A small contrastive audio-text model, trained from scratch: encoder arch transformer, encoder moe soft.
Rows from expert 34 of block 7 of the text encoder, named by matrix and row number. Rows with one number belong to one neuron. Each number is 500 + 50 x the weight over the matrix's rms, rounded and kept within 0 to 999. All counts start at 0. Numbers have three digits each.
# up: expert up (text_encoder.blocks.7.mlp.up, 64x128x128), inputs 0-127
# down: expert down (text_encoder.blocks.7.mlp.down, 64x128x128, transposed), outputs 0-127
up.58:498527475509466528480541573525547504490479440532481554495513510494506530504479505535481447516480490506537493532449474495497515526492485527489494474529486467494523537515512539518495511502512469511510497490527473449537537438473541460498479501463517495496511465495504522495499493499495544487504486474485518510481514514506528548536548462479511472481492508501551479588522467527515513483513
up.59:458550534397567474531524493502531449505503362464534434468435514480460518496430494473471517490515486509483477507584530509445476468539548454515476432450547560541432467629556479417542598594512459478537541461595477459571587510555473447553496479481552388529589434469675535341483570504464507482376457504494475608500574443499407395430535516572579484468475394535488489529558432578509517488499
up.60:477513436510568447526540430399456605534414435540506532491529490551513463435551488485493446496480573455461555583541559497530484491510566545483551504575517496450461445455500524513525527468559439515471412509515463443412620484512539535488540550488467513484472456478410462539433523479528457569534444478534447529607491473501544480525524490522512511476478494509565538483493528462541541514556
up.61:535434514483486532556516386560534465496535472524432523489486452502478462513484525487431460593524623457453506457564439477430492454506486570483505510509463554512578468494545558434469507406472556533541561519531403576464477486562517489389365505495503510486464514520595500461603467471398486529489502526512443492471494532523461543507392515534504480481501567460439504612538558545561539578580
up.62:460469443521559544460517462482514502462459527485525489522465475513432506493484527532527542494484489506552525470534546477511482524494553519486471526472532493516493506512480491504475502481536490511476523532533492471532473496487483544540496503530495537486505508469511533499511517532460493519481506448513458480499516524507525447505482503535494524422533527464475488574515522466491478480434
up.63:499383515534480536555469510455562545572421467457464552508435476498527434496465585460432453586598436562475574414536446518539557527444558453504536546471532507330461415528478565469475368380486603427511475557537540581377419494373593491577548514555487460424467533522507560501482488561462489607581395509504584505518480439626472498495476552567522502542405475541518520504539520533501551511488
up.64:501446431620499529486564410599465562509589526493568606412524458515536458420579434534607480599441511478595470511510476391482554477515500513391430466525449518446492446554442588523651590478391471536459515596484464551506474330577638558422429548427388570502524478444575606483488502488445516426362531509464418587476428461525544476551546431570566480609488549497579526426525456533327484523402
up.65:447542478457432515465439458468518579467509476467485444454533520538476445471472475594486487408520573586556415448497460525554488451492581573493558628459509555415488530512537523461457462510524487507541578515413532485545496596404575476579515452524444525495524514553530502525555572464445518494531527532513499467547513533462504471503532440442520469460502407537594514429448420593536422573477
up.66:463485506487500523417542499598504431559521522433520586491477509526482572473571510429437576449463397591478537408453467500534459492565463568466437511470524489453441542471653507412380512578530554514527535529520509546513528488515538457453356439505458568505560517547481526546444489547490505411417511538588484440451361612532491470603403375371488481458450381489562395503571505484432392443454
up.67:470488519449486487498513496502535559505535424485584472544597516518549473452501509576537539473543511469518472504535496569579452440472528558474545518494461538424471488473498464528411508481516529563429535487431483466518553529542564532532557489492419501499486536534505567481507502460558471481529536525493447575511439514501491494478497474477510389546529565500477601471500524493488512510410
up.68:520562526496490557481521538494483525477504512564454386521563517456446538508528555461505489568436506440461411430506606398473461587527569478603555467548439628560479461543554491373439560563528442531438522437506485379470449520533581469551540498492533577573557587447566537493525527331484603481561560457418464512528455508550479563553452440553536544399455490607493533451536557535448595462507
up.69:409384474507484533565484637544514470482489616542589449444543492390547573511423541346534470497445450503524485483462415475499506644529486608649446444534532530467499565468453594418529596537609641530481513530467542523604467608536517495431454401490540618458483482586528497466453470559441519648440591532543551525451482570501483424513409492555477521508347488543477433502517482502470435383409
up.70:520485559545496577499487572580513479562476495456475502472499580491596551511533502446459500515563495503457528490500541508507441461480422546507458528505487515497531478512441577545489570492568519552532434589513519443508411490502466394497509514528491550532584526476494455501574570578517480487558502512484451471508492507497506456579374527473500455543404535505587331487611436477490536506520
up.71:579438446402613533509481491514591532518471451524490482521521554522608414436477446466468536571485514543627494504590540534465418401498474494439547507511502481467542601460516555481473500498534539573533493521469595450462521592512593548430486490483419463463528478507533450460553451555452487552506422628565507557528429516396472469537539405497480483420473494440447451504446425404500534523578
up.72:495481502527493541486535488453477498550477483570512487449460554556562476535538425473559570566456500489519541488521449459513498505433510502475481586442451450481467441535528490537534483555556398544505439492510486520526489524424547550459460523495467493577471465447469539474499408413473460512499439566346540450490500465541468520489450474556435469496505549449522506513469504523528527493552
up.73:431419512442501489576582526564473424584569463469506561494546515554465507480542579502506469502535424460385476490551514479463449414423523528414496460435451585449449516547507517524524533479524447487472515504523521503435445510430508554525499470536494511463508462495529485535538497480476467580505498440502552580464457511473520407544547399488462466530523405505487529570442448545479512449547
up.74:463447566492459496507515556480491565558506477480532602495561546435495513543490532490454564480503502515452488464493507467448449473510483564489525450509606450576468584452452615527490518509463498522519547549435535527446520453452513503516500524476546504505543491500479494497527430524478494474551461442444518476473481466461567476514451399475512475598461473569441518494531434440528596487567
up.75:539458497511497503513488469480509508491476505434518488535549490464454534520494529458523576533454536407408417484547561436515439425452513498588627512461499451556512527535565544504525485483633410504518517454470511414511436548408478470540426469592498483402535437635503510434399526550543457571518447516552534518455560470499443450493452496415473565506574597498544472534589601493487533432551
up.76:468467532460477532437544396414387440522525513557554525558522446429608529563429506403463468474624624445559545579575592486470437557557532503485570507490522399555551525438463527499583473465518427520458476443522420509589510462585484489526500417556453523505620504512475508496492449519641496478486544476523487558591554402387375558518543468463470521502548628591439412285526422402567509522504
up.77:487517478495453473450502517535542500448413493429426530502473488532442494486524447554490556483476471416484459435515547454464554556568506474474538548462538534436545429478486608547490513479491546479507600565562519485479517489493455491521552500509488580516481421435485469547548509505473409456524544515515529485500537502509515520554572514505517488546506518551490503549502548585492475389529
up.78:514504504498464458492543501466545496518567496504445458428542499442549490523556470526459607412512422514556470499428550543543500511516477487645481616458433600482467515444482608485520450528536551444449491428526434479537445478523543496493508456465485520484510494443475487477471511465528419547545482476494404526470405489389551501483540530575466554511517510581420505486474463513484461447473
up.79:434506548508569482491496448469479444501524398539477508426453517478541455463512483435517494512507504575445462475427487440513510513408547464503498462457460466522454510546460436502532497468509536494465458403473444531477473452535440492497525453522517480556534467497451523519493438454479515480471522496493537489531482376503444550487535463510515457502534445488529484513551539572553605436534
up.80:538483507548507519561578503464566424465539485527453534521454460519511522481419468547541501511404486485522505492532496493549479498491511498488525458484557478485511506478497510539495449533462484509465480449508549450541513508497512545487499492526534495482501541520465496532485567437500519518489500475465506505510437524504470470521486513506460482502477507574557536477493469470464502517533
up.81:550469539534554434424547539470548483481477580485529498499539508511467486430571541529469493543472388471542470566539470614608350521592432419518420562516533497525450433570441456520493537454488536391504502588469387514399570561465407478419525522586517455526433442528483504572472498547584536579504482490434550499502549428575437488515567602442544444423509532523491450537480539555465560505458
up.82:515497561446466451499524560413567517486526462418540436501520532465516531489528526506498413572456559531546463458510541448527505463388561507425475518496601496443560383467532551452584469426472518587394443466480569458488507530567380541497497558447489494431528500410485494404458428442536541540469514490518533553434464478501501422538476519502449511501420541548395564549549486576600523556438
up.83:437477528548488478484380400438471489469455488522533471463410489584473464545423627413475464508506470550522511610536605450390522435493577403542473431565498475506573449487450571435472532507580476602589543429446496442323542462551528426423536568606532536466546587568557481529445551559527530471463538619586582619457480552505534461524563391538469567525441448528436541473385563454479491486579
up.84:546477466585546447469480464482441559500502441538415499465491431593543487537525515494535553510394496512520475498429445482559554497525626474515478536587409590544571508442409375461537559465502403519533421471495585431450503554542496514561505443531487542541476494556479550535513544525520501475500491643494492383528581416576492402514554525509557665479437543525578467560607519543423446496561
up.85:481478473450476508537490505543570435496546496451502493426495546488554476537508523575457550528490537471566482489435603397432471478465593502487492535495434435418416544494512464644467456503540525526443514505444477562500546408539432434503431460432528561539405413540494548532481549480498510525477501540480502547474533605412425523463517524511485493521466466378444538431566472440498602484557
up.86:499426578502447544562319490560654555464566498504437438492591435391542455574511505470515478518541500423555479551539469496516449547521589469502471496516537504495389578454549591512544477531489533554506538488532429551529546513513571509564436522592394502546572530502487558520473500504527473484568431505572539524465435479489486537540473586472463538542512504506533455507471467563518454517496
up.87:507483525535477572534508597463505484536504423446490505479445545504528486546411515534546532512441603460552461479437555457366465489456454493487548476513555509489503543478444483542524525542409476586531500494488555530506615500515546527552466468569504469515543547568512506454424420499529574453476499479457481609486564523481491510492474475514520519504465562488513503437498548468473606511512
up.88:468477427467425436643546531504539530469495562578533535523474447469500534492424398538516466506452436614560555539544549606523498448476506551534482466481479453498583409477601529503574517441504471458547430466448466406530455491590458548409514471531390423472478351489485429487585515410445537446427597539536526464459551415371402516519450376503495413481447511461405473435446521508524410582563
up.89:557529489506527504529497436531491478469491521549481477533533560536551562465493462480542522541506478567470554522537481520450406503577502498478490527476457504482537458526495462516452474460516440514460465393532470457503545495493528530492544561521497529462516477530533462468435420480515466508485462493478498567498495464485531530487543501464538456427437453460439506433480483564602509547480
up.90:590570445487437405534432472587607565408503451543445499533439460534552472398520440497515510438423465533469486492520553466485533501525493523507526440475541444423483436502475623506486522509508446452542503486646425415426456503534517525551477530432495494520544505573577339492532460491477420459489461399564443479434522507424539608503390452615531527505339426509507458568433459532581436502509
up.91:427491420481506508520558496411533499530513442520527514595469459475454483528524548468453477518588455460568551510514565529525460469495502511449528498529515526462443570501573461534460467522485543575476441474494445431487486489449470462482503478467505484458461479527504533601517437564585520483487499449575500518489531502522509465550463522438535550472488455516402518423493493472506481477485
up.92:512535509429515443494476499506501513519495522515521498513580438648508608488511526527494463478559477472567510492543456520469510562546452517565443426440523478417468555494479522396500452501497469335551549477481471499562497520472510489581503563520537483533531459464553463578535475518566510583525560420552363562580503477392529413443583519549400588525521507529496630506513509469517505478559
up.93:521462428532527529603497480472456444558587475557550476537584539466523580479502447513452430511548569523523426541584534377434424513495512529481518426567470598597501571581509524541482528574407576511502632534483553454465455479513439459543482539489484510582483473420490475459468483483496483528561479410592471476552459603480494506415480469478528546417489429473524564374495447461593560500446
up.94:547452350515438533490544608527351453465590536453468468561500445530419721466459430565514551503594440522517509521477471508578515481454475515603475575593561428490549329452451558426472460483457449552509531555558485558542493560501510508432573593484510460573600467490574523537543482531543504468516488418509407544484521370462499559445417547492442490465541536474519581429477484467509493478527
up.95:467579531481409499491420500504502446486480486526419492462524452521453455468495564493402586528569449481582505507469381530450566526531520434515447553484555502392475510517438386528555451486470503526527588448456445450482438507522424426473431487475606554522454451497477490512634434473488598535509541581474435453529512556475531569413519544494527527485467527415567442590502456423451477544575
up.96:555410576508494556517422496444553511500628431549475509514553431670594536419506437516481452412530565472518479514480489451521535574479489526443563481615491457485561529506438488541376399480544482467478540510514484527473592515438571468548474548546505511528486542611555386474466520407482439413529496527425516562407444496587470499464438549588557476491490462641565576428398418559475484498460
up.97:512494510512506479496489514480525482492502510489509510487501491505480509516495517508495495529479502488510497486488502506512504505500491507513475498497493523502489513498477509501506506492513455504466497477490500521526500506501506461499486503505501490518486504519504520521524486488509507501501495508485483522494516509492488512490501519505490518517522481514502522520494474495485512501515
up.98:456572531498457552508562417526345417468494469518526498429530497457500580520434483544462488505452482546512471554459441483476504627485523420509587486544554482468529411517549515504480468458518555503553586426486425478530455450452460502481408419500430494446449551579454616474454487473508473584438548512476497548557450554678468476490574493644528531593563510470527523509494453486449555505534
up.99:546540512489494602582510436570489513527543478606584426469523492551410579481588451518600481449536439644452510547455559458505455446512523434491470442545589475477503511566452513500445482487503531447481469536461441502507466502510547464458488571516496543409524448333586591528473573434518464493507395448429442468509448485449511606573583554434459543455496463391484516510519533465469555508417
up.100:444416404484391491561537389487502426406401437448440469524542546506416502438399488463511468577544373509503463545505490483572503549521489537422464509544411483484478469481621445560459427548545427548487556516529507316450518534545418470531515516588353516576451502492465557533440548527470485509464465534564460547572532559513459530493450433524448490544462490536572465474419477511452542525503
up.101:486534487549464577500596451481515494515453522512540510426509577480473447439525461497494476543525580590485487568535510555583463513586470500468491510457471562509446422446506493428469533510513589607537553424485555498501479540503534474483412538447481554487566490501478531508539426494388440425570446454532492493530534461470423486620472494475475454591429465481539514530503496500569492570514
up.102:573538495546456514510487516517469501584515362503420437496513457547515517455556512522536465603449542575508537428416503459485485556432456501576542517446605504554366520625490518477470558473451474473527471480457455526408453506527560452576486477526474477491513398496584559543469478463504540552447560659432526536509521475465462543551491580443564491499441490489524631543532452483422587461527
up.103:483503536553469561501562529495474532501479462500522539486549393522415476466468547559402381485521557489454409549501455460393483483513584471436497426507497481563506470482516478470504546495469535523496595475569512603557530488502481496540532465472481498550514507565485467457449465534664553519472492582494524481595396469471486568517392521563477441412518541550603527505474524552514490392579
up.104:534542531494486509566545489534582557531572517446478517497410460482445494467431496454419475518475472575430533524426483491509501526421605585523541476527490566432432496473553520524475434492567495473459563534519412467431514534459510514533445433466439610521560469508485462572429478497566467494456507445533480542422514450577508462494525440527454517515545536436449477460512466514543615567476
up.105:486546461556411459448369540560459505376524513502460554434616500532481456522508401506444462421594443549578570653561448513551450489611538380526535482508465540511484559553497513424530546421511524580462511433456506446451454466534535458482485497514439511532599500497511505541537481536405529488631542426521481466538496503447563573449512536537573476552460453512527477399505531446424424469511
up.106:494562477453461538482549510516404522559529454528555473550470612524475560423524637508526584399503498430480408530450425487464468559397507431503501500498462537478525536436574542429511550464460558470457515423444536559543577461507470560481522533488529532617565540384468466462529458491491433539548395470498543391545507548410465528555493488537508512517500534550404568448505475456422497397457
up.107:474505469524504560468562521572642412426488543509403539528649468493477508537532412457483372533456467512657475411505516486579532544511482502488509476538523441514460602539421516512530609555504550387493560508521458493469516483468512577530550562560502499464496411454484459495496437428475444518509529574522442466505441439530591523545471570494483472465555421514502506395518606460481413515541
up.108:475472529537596518493500486382518537495508600621538538513553525529548611478434493482543568573479500501593478509466499486515465493626535461487493519520544487473379469525495488488476518436445595472508502510495504565538552584479548492575582434506454430444495480554601452468517517551547545507483535429540592558465520536499481567568574547554451456420381516614444515401529594558615533522510
up.109:490594586480435381563545456551500525466440440505516549432496528491525432454547461457467502462512484568487531545526479445481474478558531534420540492499467432439459579534543579541623465473503538541476532515502552470576596446556576410440542561497582501547495482486484498519499519504559571465549466550422544492519559491536463478572391467455577527574485494548405443516514577583473436592543
down.58:555500484473497452513513502516522474484520508521484516491530476540497485492520555522474514508504492472490487476506504490468491501537495527519463492488496525503483515510505507502497477514497499495484485510501477515526482486489498537491497469519458506505454470545493508524492488522507488499503484494511501460524497483472438513494511485527499488473481487459496505491480502461507499464471
down.59:425482592506411514485579469478418528600650557568513555503410509577415561528539404514549564547456395441476476578563542428514541531502430465491402450434523512504547522478556484566548478495499407474509500442586505581472527457597498464492484424473457510482582558455462557567478515573514483428503550459621604528413423526472545510509521473483468439482487484614468439467569484526410527512474
down.60:398529441526407510559504572525476458583498453530547542474457572437515476593476527556522565535422536552497425479522508614476535470461480460482515507497478630520528410563496508544485564557567416576496492454487491568613421477514462365579497481523578520467489427541505515436462427507492488593540553537506535543519620621525482495503579573438495389497536498477479530452577520503518519511484
down.61:503494475535528553488570563534485546493470530497562476470552468490485437461540506503505410484504513606559568571378475414531527481581499543547589406501563453468493516534483495531489551442487445509498452464550472519452420538573502420497499505486467493447494491560507495515528525420518478583548580462486522493516476455550541502536462495467436574534572541525517502462517497467486475528487
down.62:479508510504503493511514520507484510488488489498491504495483506477513539515512555412457449516463478523498475569465499521482495494485503504499529510477443522443471500493501482575453477494528475498476508543473487429461523503463503489466478460518511522555506485476492481456487523470513469494516486512521519508464500517494508470504484477483504498533496481486490479508504489467503482543483
down.63:442460405514415495482553548548407538501455523450544477424477579519495531663424538542530486553497510365369503451474518554536524452549402636431442398460441506576517573435511497534582525516464569448383424515495462534522520498637550524430393534523526454384437530579530406415481551558399501429525488476500424427549502472509492461490497481543484397515427542503417530595557424454476442555499
down.64:546502521500467563458481545482503492507527492441626588500577564540438536586495485527549530542589608593559559506436551524535505529491528647558504445529688535540593451491492579553399535596531537481531468480478464436411623541430543544557332543494486565568443501515395480614516595455425572523650586572562574502591465523532589509459493556514614533645586443490530580456592550502535421442467
down.65:511473514595525431453449545578496375574446540508428413532550491528519549576463580482557516538442452508504629392446427477438453469536539533532508484477544463467497520453485493495560430495531531499489490548474544534558532493476496495461420571461522399444464532535394531490473438481555494530444563563467572468589471539518581533534508458521506506424575488536487441524442460507483466432483
down.66:512498427468481568519559507452547377500490532453492416515593558595499532463389457399524564535523530498559549501459581429475525475450445429449503612337576542509558499506542438554494413435526569526538473451574493476483594494503411534521475502496489482490449408350409538503482430517507498456600440544510663573458507457459412446486354488430540554489555398438404485449420433484525566444484
down.67:499489507468529460498515488473540531492516560517473498578589544425534493484485455542498561540468484479475574529491548484474479477519547490528516471482572502532466494485475481537477527437466513507482506533522558537501562503483465547584455396490582460471459471528460570430487487541489482522485551453469568534484437561540534481480493543494566463478480489519428503566450514437465495482496
down.68:528493535568470588490559486471527496425539536517488539512491583538615411579452518458407471531508602461484501485495565569629438531502639412474487593470534452470429609436562407570502476466456407411527502506656478524541397443420524490525421472555593494446484578537463546535563421464508441430530561440448507509444512352522488540481494462427577525517531507565433530529514493560534566566475
down.69:537470615522605582426566484563482381393531477499543522473579550519513542453541419485500472536525384616594335440502592500514494462488516500437501507438538520426462585433570567584546529466455431605387538549554518612489581452324465524457474556473524559471560404361435380476671440383580448411490589508455471544410469474412528430402337492381383560522458386436514471339424491564535432482534
down.70:443558415501516511571566511515580549568439456465452447502503516487545548505481495454482497515490500495495477535427523527460491518458501432502493444555500449535473512428494549485517492552503462536548541544542470521539499535502444462509513531547510419464372581507489444470473567438510548530459503581446601477501370504489483602442415497479481477518533495526423581465498458566470497524448
down.71:441452506534512471499524479536425436470455544560575481401496545515453571468525485500503425487493378546466491503445534498373580386535475455539521440402608479479496434549549502548556493397442542404431441511546557397506559524519449512525489516518480485517455571483479481449497511481501450556492458511509575496549495600529524481508403582553427501627518518568509459486497394562538489442473
down.72:452560457503453523524495482531500510520513471505466513516526534493445493527557549520519502547504454566494434491418492493465477498534504554502484508489472542512505539506470464468445498518510482541469440490390490448476533479414432552433543487424500515479487434512557466551519569466505503434578437578502544458534490515512561475543424532533494501483518518512460510443518494504469526506468
down.73:459460535492485486455513510624468525479507506499580430553502489502437468389576422465601496472523495540531478552466462532563389457577494401494353546510506463483524466553561421572576557475492471436514459453508524536492508515511487493474432469522537451522486508525485451603558437487538438562429523589537519570496561553396471443547500472538520412547431505482491508467578488431625482451492
down.74:488499550581548503567484447511620441484542503447514462435590542526482438586521566478561507532546427524521451495471481521570423502481463408444541578556515490494493505506500469511524441467460503527580509510557452494411500498424523542509539471520493613435560529564552428622556569487535517478515435539583474608506578420537504567550528496560508521473449460528493572574567506519525466491509
down.75:507496490390518496579475584535546517475457371454562509517556535425557463466501468504462547525457475661604494544466484495499492453412522446485481438536447470479415482370586514462434563521472461546409526488653467570541494530498544474603511554415512578486539460502527488510432476477432493563455580519542593462511491523470546494468506558539454492452489493407473454444560499525563454607539
down.76:515593526514538480451592458486499418518518471433490501485508467556422544470489515443636585586543506551545492477588656481468558467469460503545468519604583579506453466505513584488615612499551457532465500416485558542424495466486486556491471573349489487488618488479533326494552603515419487442539507426547433465479506581602574451556476528617428445379472423523477491567506411528548565416534
down.77:548495528505493469513512510470554479459526490522496471493463502499552567545519465488442496472454475510498516551533480506517474509487551485563491534504479505545538513559532494545509490470489464518552488492491440502548559481531481560501432457524456549575514453472518561514465440459512539500457452504472479526492439521520504488448495496513503547513467495525470513556481547552512436439525
down.78:452453495547530498432579472460469469468499502465538542500515542508514529414523433470447534496532491447546452566459482514534526499475581504451538573456463553522437498506490559504420519565515530537559521520477470486561534530567525536499492505460491565447589553499428517453514454446512546521454503574509503481486456493497520465521460556596535582479465472571498435415543502449481493479558
down.79:542528473438477499530513477457463580518435527495435501474427537491475503513541443478566491474490466496444454477463484557479451470485527475488476479437580498506480465530535505492486525523540503473464472476524564508521494422466387499481489449458575541506508486506495569482532518516553543520582438471488523523475567524521470550533530566525487455510519549455575591541471510535535504538519
down.80:466536498523531475523517490463466468475549488526542438493454521529488438490479538541503537476484532500543542525519499512481492554502515480507518475441547444532513522507576460510533478534503523478499523523495457523517501522473504518472484557466475464570501509510505501524481468502488525520484555475516450488493523530478569547483482491504482480441462515483499500505516488481467526465488
down.81:427461580591532479491443524506513552526536430530591475461521509554518514431548571582446374478562549525452545535654413503450516578456483585508463623511525470491482549444546452445586456451469569524475468416528544427504493513527448503459507537579481516481444483496555495391626521471468482552442440489499509488580533472556456487494690497511395521528512582563586386512488520480409534568612
down.82:567550511451527458391459514539444530483522512459540530542460535386401496517481462575499458437571485587578499581514450538458497484502458533505493398546370456499491530463370508471627422427509497490449519591484539541455464446542476499451559529433507468501489573488516451550531498566463432468539504428490496547533450581529503495570511585556508545497486492432548489440473564550405432511470
down.83:463486492563543579573446471587464452546519433399488483459412448555445543450459365468526538479525509437434438437539516395623516403535516548528540475500497545353346546388555473547400536461592498408553526431608539573516606463482429524556530444508400521444520514576558540434586486366347581537418386511552677547472597543442480553440532503547416512383552426511468460426520506397542495537452
down.84:461576580551611549519616452536493494496544465447474541508502523412420535520491419471593417561549440436437452399537494528413568394561491427506465617535425598451524522476540552555459615484475438483449562460522374484529490480489589436465472446499442476502560377428514573518471467406537538416542471549543491508573529547441439528508613436431385475516575508526364541491515518394470444503402
down.85:455417420444485632504511373474571525467448550508447439613504539530524479433515563507499492495443500493508567558426469499447545463476435514498431523463475515462506450489538545449518494443500469520604551491532428441477463523500461524559450540406453539507520475545573506523504544471485482422626493534556476505525397519474490571569424449416481507467508543480451509461501508486417454449524
down.86:567617417503483559508486533579490528586493529389535469497508432500552492583506519559519498561547426499570402501425545440463621522434565614547505422506556435589444506452431411518565485521541488537566544485481557525513548534503497552547536520442466522574389476476535465458587548416605469521415516567501555471491466462608488525402538425560497535468551463498517520480517483484612495482495
down.87:600473537535544573482533487478482505484513528465483453420422528500410514558396540474458549575553543498481485490479523493562485521532504487530474465498501458499487537494492540443589493473482509481522490490506498485538488505489501484534486464542479548505516452514518528480484492430489459524551558554516505563541454581567582474508547512553513524491456472466522549513495535531496525447519
down.88:446399533469481475581492467600431498424497488446623486522478449530464460432565446479494442429604340547570564556404541548479540575501517487494628358502556494438575541513579593509556541468539498464490505483456572469490516420548485421368403451559446505473445549497504520535518578512539512559422410426532524686462551560548558438553513524631580494445488552567460409434451558551542431532405
down.89:529451528475512536473489475514504569531567467522509514497462500519494498456510508505461543489495522497512488524477472448543472512432519484428507521496546505488548490485479501497506528448521467490527510524490505525502461594507480543455521523531494484534515485542513473470528493509494452528518471490525447541494526575497573457477513497525471470463487453511451521490521496500450502508524
down.90:483526532461524565533521447536508537432534424387488500622543513522580506463471431430453560504501343471605473570444535574609567581514577545546511498622559419590479480474545494539354492534409486551510547503394488578515492462554496496474515485514488614499459597544518429598541396530544515486451489498557511488434467617490631516524386515482447378459462514540471535452483514565520497421507
down.91:457409463470435519531471472461479485506486494480462494586502417561454455460551530561558507510481520460452526424494509447509577473496557499504506529446492482518489435543549492521538470535483496421448463511485577462493534573393459527513485510492469533536471548469493455358516571576473496495512470509516465489581506495511557435538508544576517519505483505461525472494541468489579460436483
down.92:389411470549465568448456482576467502539455492404481556487416482546482538496474516532462421471505476510457401477477581514562539535457482500424436590542424476575526471442458475530498550506579382498516480550529496407422460497529558457483476531403535489485585504626428586475526506469509463489469515549419405410521467426544494491481509431521507461512570546532503526494617570508509499505443
down.93:488570563485413497425518458578519515522438496573450522452536421446488455531550556489492552456400485480566559566459415484525523562519549427494536503534466459563556486407503478507537392472526461426576499520498575525482481514449409429485499448509497460505562467459462481580463543594454437433468448637583523484417498472520497548528498497520503546423457389423444555537462445490556578496504
down.94:498426552486409455393440503448536589499504515359355492528520396407533520474387538532449451379489524447518446461506491507538472575477497498433509542553507481559574578533456469488515531538420481419412589539488488538445528518481573545490542587536687471556580599520488413549467582522407494447525499595461414569486430484554585458432556532583538613587494483604520356499502514520613514599449
down.95:445442509648511532423548486402502487471517526451487531508523437522493538467540531552465466420468550464582562475494542503499393526604397563493472507509507419532552575584447564485504584568430476473560454523477435386497484457517580476490449413482443507462439458534438542520468443541510442521483532512515435431539490478460444431503473527406493519489525519517599560443483530434536430454510
down.96:476519508479542554471516528509509574552464517476435511492502450510462511515532520526533517450497433479477503404464508523430504537433522495495467549449503476437447569438461471494457483569542538601525491472506515545506461569442425548430507544365501426466559471494546451487518486499498514388410441475595467502417468540524532466631475589562428542375455393471590550422511473519541466447509
down.97:505497501499496507481490499503526497481498489512519494474514521488525487533491494496498520499496495513494524481482506510501515502511508504505492494513515497485500515500482496502503526504501497499496483491478487513494463480501505478480488497492490505503517494488482473496491524535471510515498508511496494513503502495505514457508492486517501502498497495506488494508486498500504507502523
down.98:553610420521410495475504478462487630496462564470502551520513455515582485450528390464402532486448558544477515496551391479495586487491432500546512570536442504507494495563564585532543392452507527543425565554536517461525504515427509588497558444487375576519482505433515527488577515537486519483502640538386530578465465503530484464456499497535583490490465531528509445490527521497485543483515
down.99:503492458508438526471385484439485498534500468561474497481507388503455541463615551486476545517576530445580507513545513541566496490495534500470535525505498484529610470486464500442427469453429526482556561453500543486392515626458482584543594431495516468495482495518519461597495406474472497602419464436451503531550438602471558471505524508595513528545541526493603417407539483530482421434573
down.100:585395528553490488508513412512492487536538543484455473560459462449459587388403549595495568497495524529550493536468571600420482388481466516499446540473604445572455557480557582576506422487490540445479480493583634516554549496518500477503482547443480496557436549473463541480465482536472550577465543477534544481527498477487515489504456437361530577610454453458453393530483461437507593516464
down.101:566500478489525479426551538465520520563483545525499502541438480557480460519502447445482568442490468479481529465530545503435536440533510471504562392512500479515496504490518492512538556528559541536527484546500605561538588572554496492545461518489462360512473496484483544493438509437497544553490501477493541464499587494498526463460428427439417494544540496551452558477468440548496511450516
down.102:476506499526497441572512457577536493606522485437485633503572522574422549485567499517562226411502453466461505409631408583445528524479616480571514556540471439463351482505499479404501483430461508538565456516504419449496510527511470565466456545473535583579484402380431534534500491514531456591475534416491562476453465594482512541469489584568535521519512610471565403433469429489489471429451
down.103:538537476562409560490548476506457522549432557475435540513472544460557457491499477533483565416455456484536403523552519519420489444396541449487478499533482450463522523463467521568497515502445501491503470591483446495553474455503510534502585476437532426558547528500492466526485527531533459547517465505409566484508482508563445455485552611568442507484545454537486502534486486493517448522453
down.104:477517525470530586543520525379438434406515481490438426536476507538485536523459496515427483492384457568450517555496472481509548544505569489538558489497507478427455491477541514437460567481438492469521594455390499513544508537587444491500509464541367505510426471456522441489502550501597506547537516596547512499485441547550549500400518503501589489434525514505468620553436462429499486444518
down.105:566557417561424472535418460446531421611526556464510520497563381523441487564557571473512529506540431476469495351551594501499505513566547457512583410538450439560530473481537577559422505559529497346609560428452584604401531539376533516486490512464567583525476514560548535513546481599538644478502497546494428447503416420446561448461408446528520454408491516551489428499559492501530588517627
down.106:493532467571501527478560489504497487415392538445545373495432474455431511515542466453528550474486471527472474512449508545554540584498508524432456543567460477589486470540476542566537434496572399441592492529571613508431478503464516588518427477542488486418468565455520455571557473501386457513490464497497551466460520466445530553427494527511528549520611465574558540534524404495561499548493
down.107:464386554507593519466577471495489456478393514512500500441495489499496581512514526472533466534508475500512484466490569516499549524495428514482587519538572476546533471531498452589399451539475519502562392510469401455534485402509569514600456518504493541514550500505444534514516473470526530446488393505544477478421498582502500458426483415491502470492504498424507476509510465549499540491597
down.108:458427503566503517379638531500427446530489511593530470472437560506544506471476629478485502438452450535452519512478550453538529527454471550456472547504490525476499549556584400534640550485568468539477517594594562449501454500512422478536393556458577577511473546468541477420480533438536517497501533489523479429479498501463383443494522467610497504451491506510561466437540485550452574566492
down.109:455424508523495519458531445500527434501548514460564519486548536491461382497548549479430366431488421557497499566432553495489442501499377413542473436513605608513568348536490488536573488431533573450602412412575510439443543464522546605531464483541434482471528520542572502600515473537515559497568444545549503444578506498541429453530471483441426460442457472528521492504559497453416489593499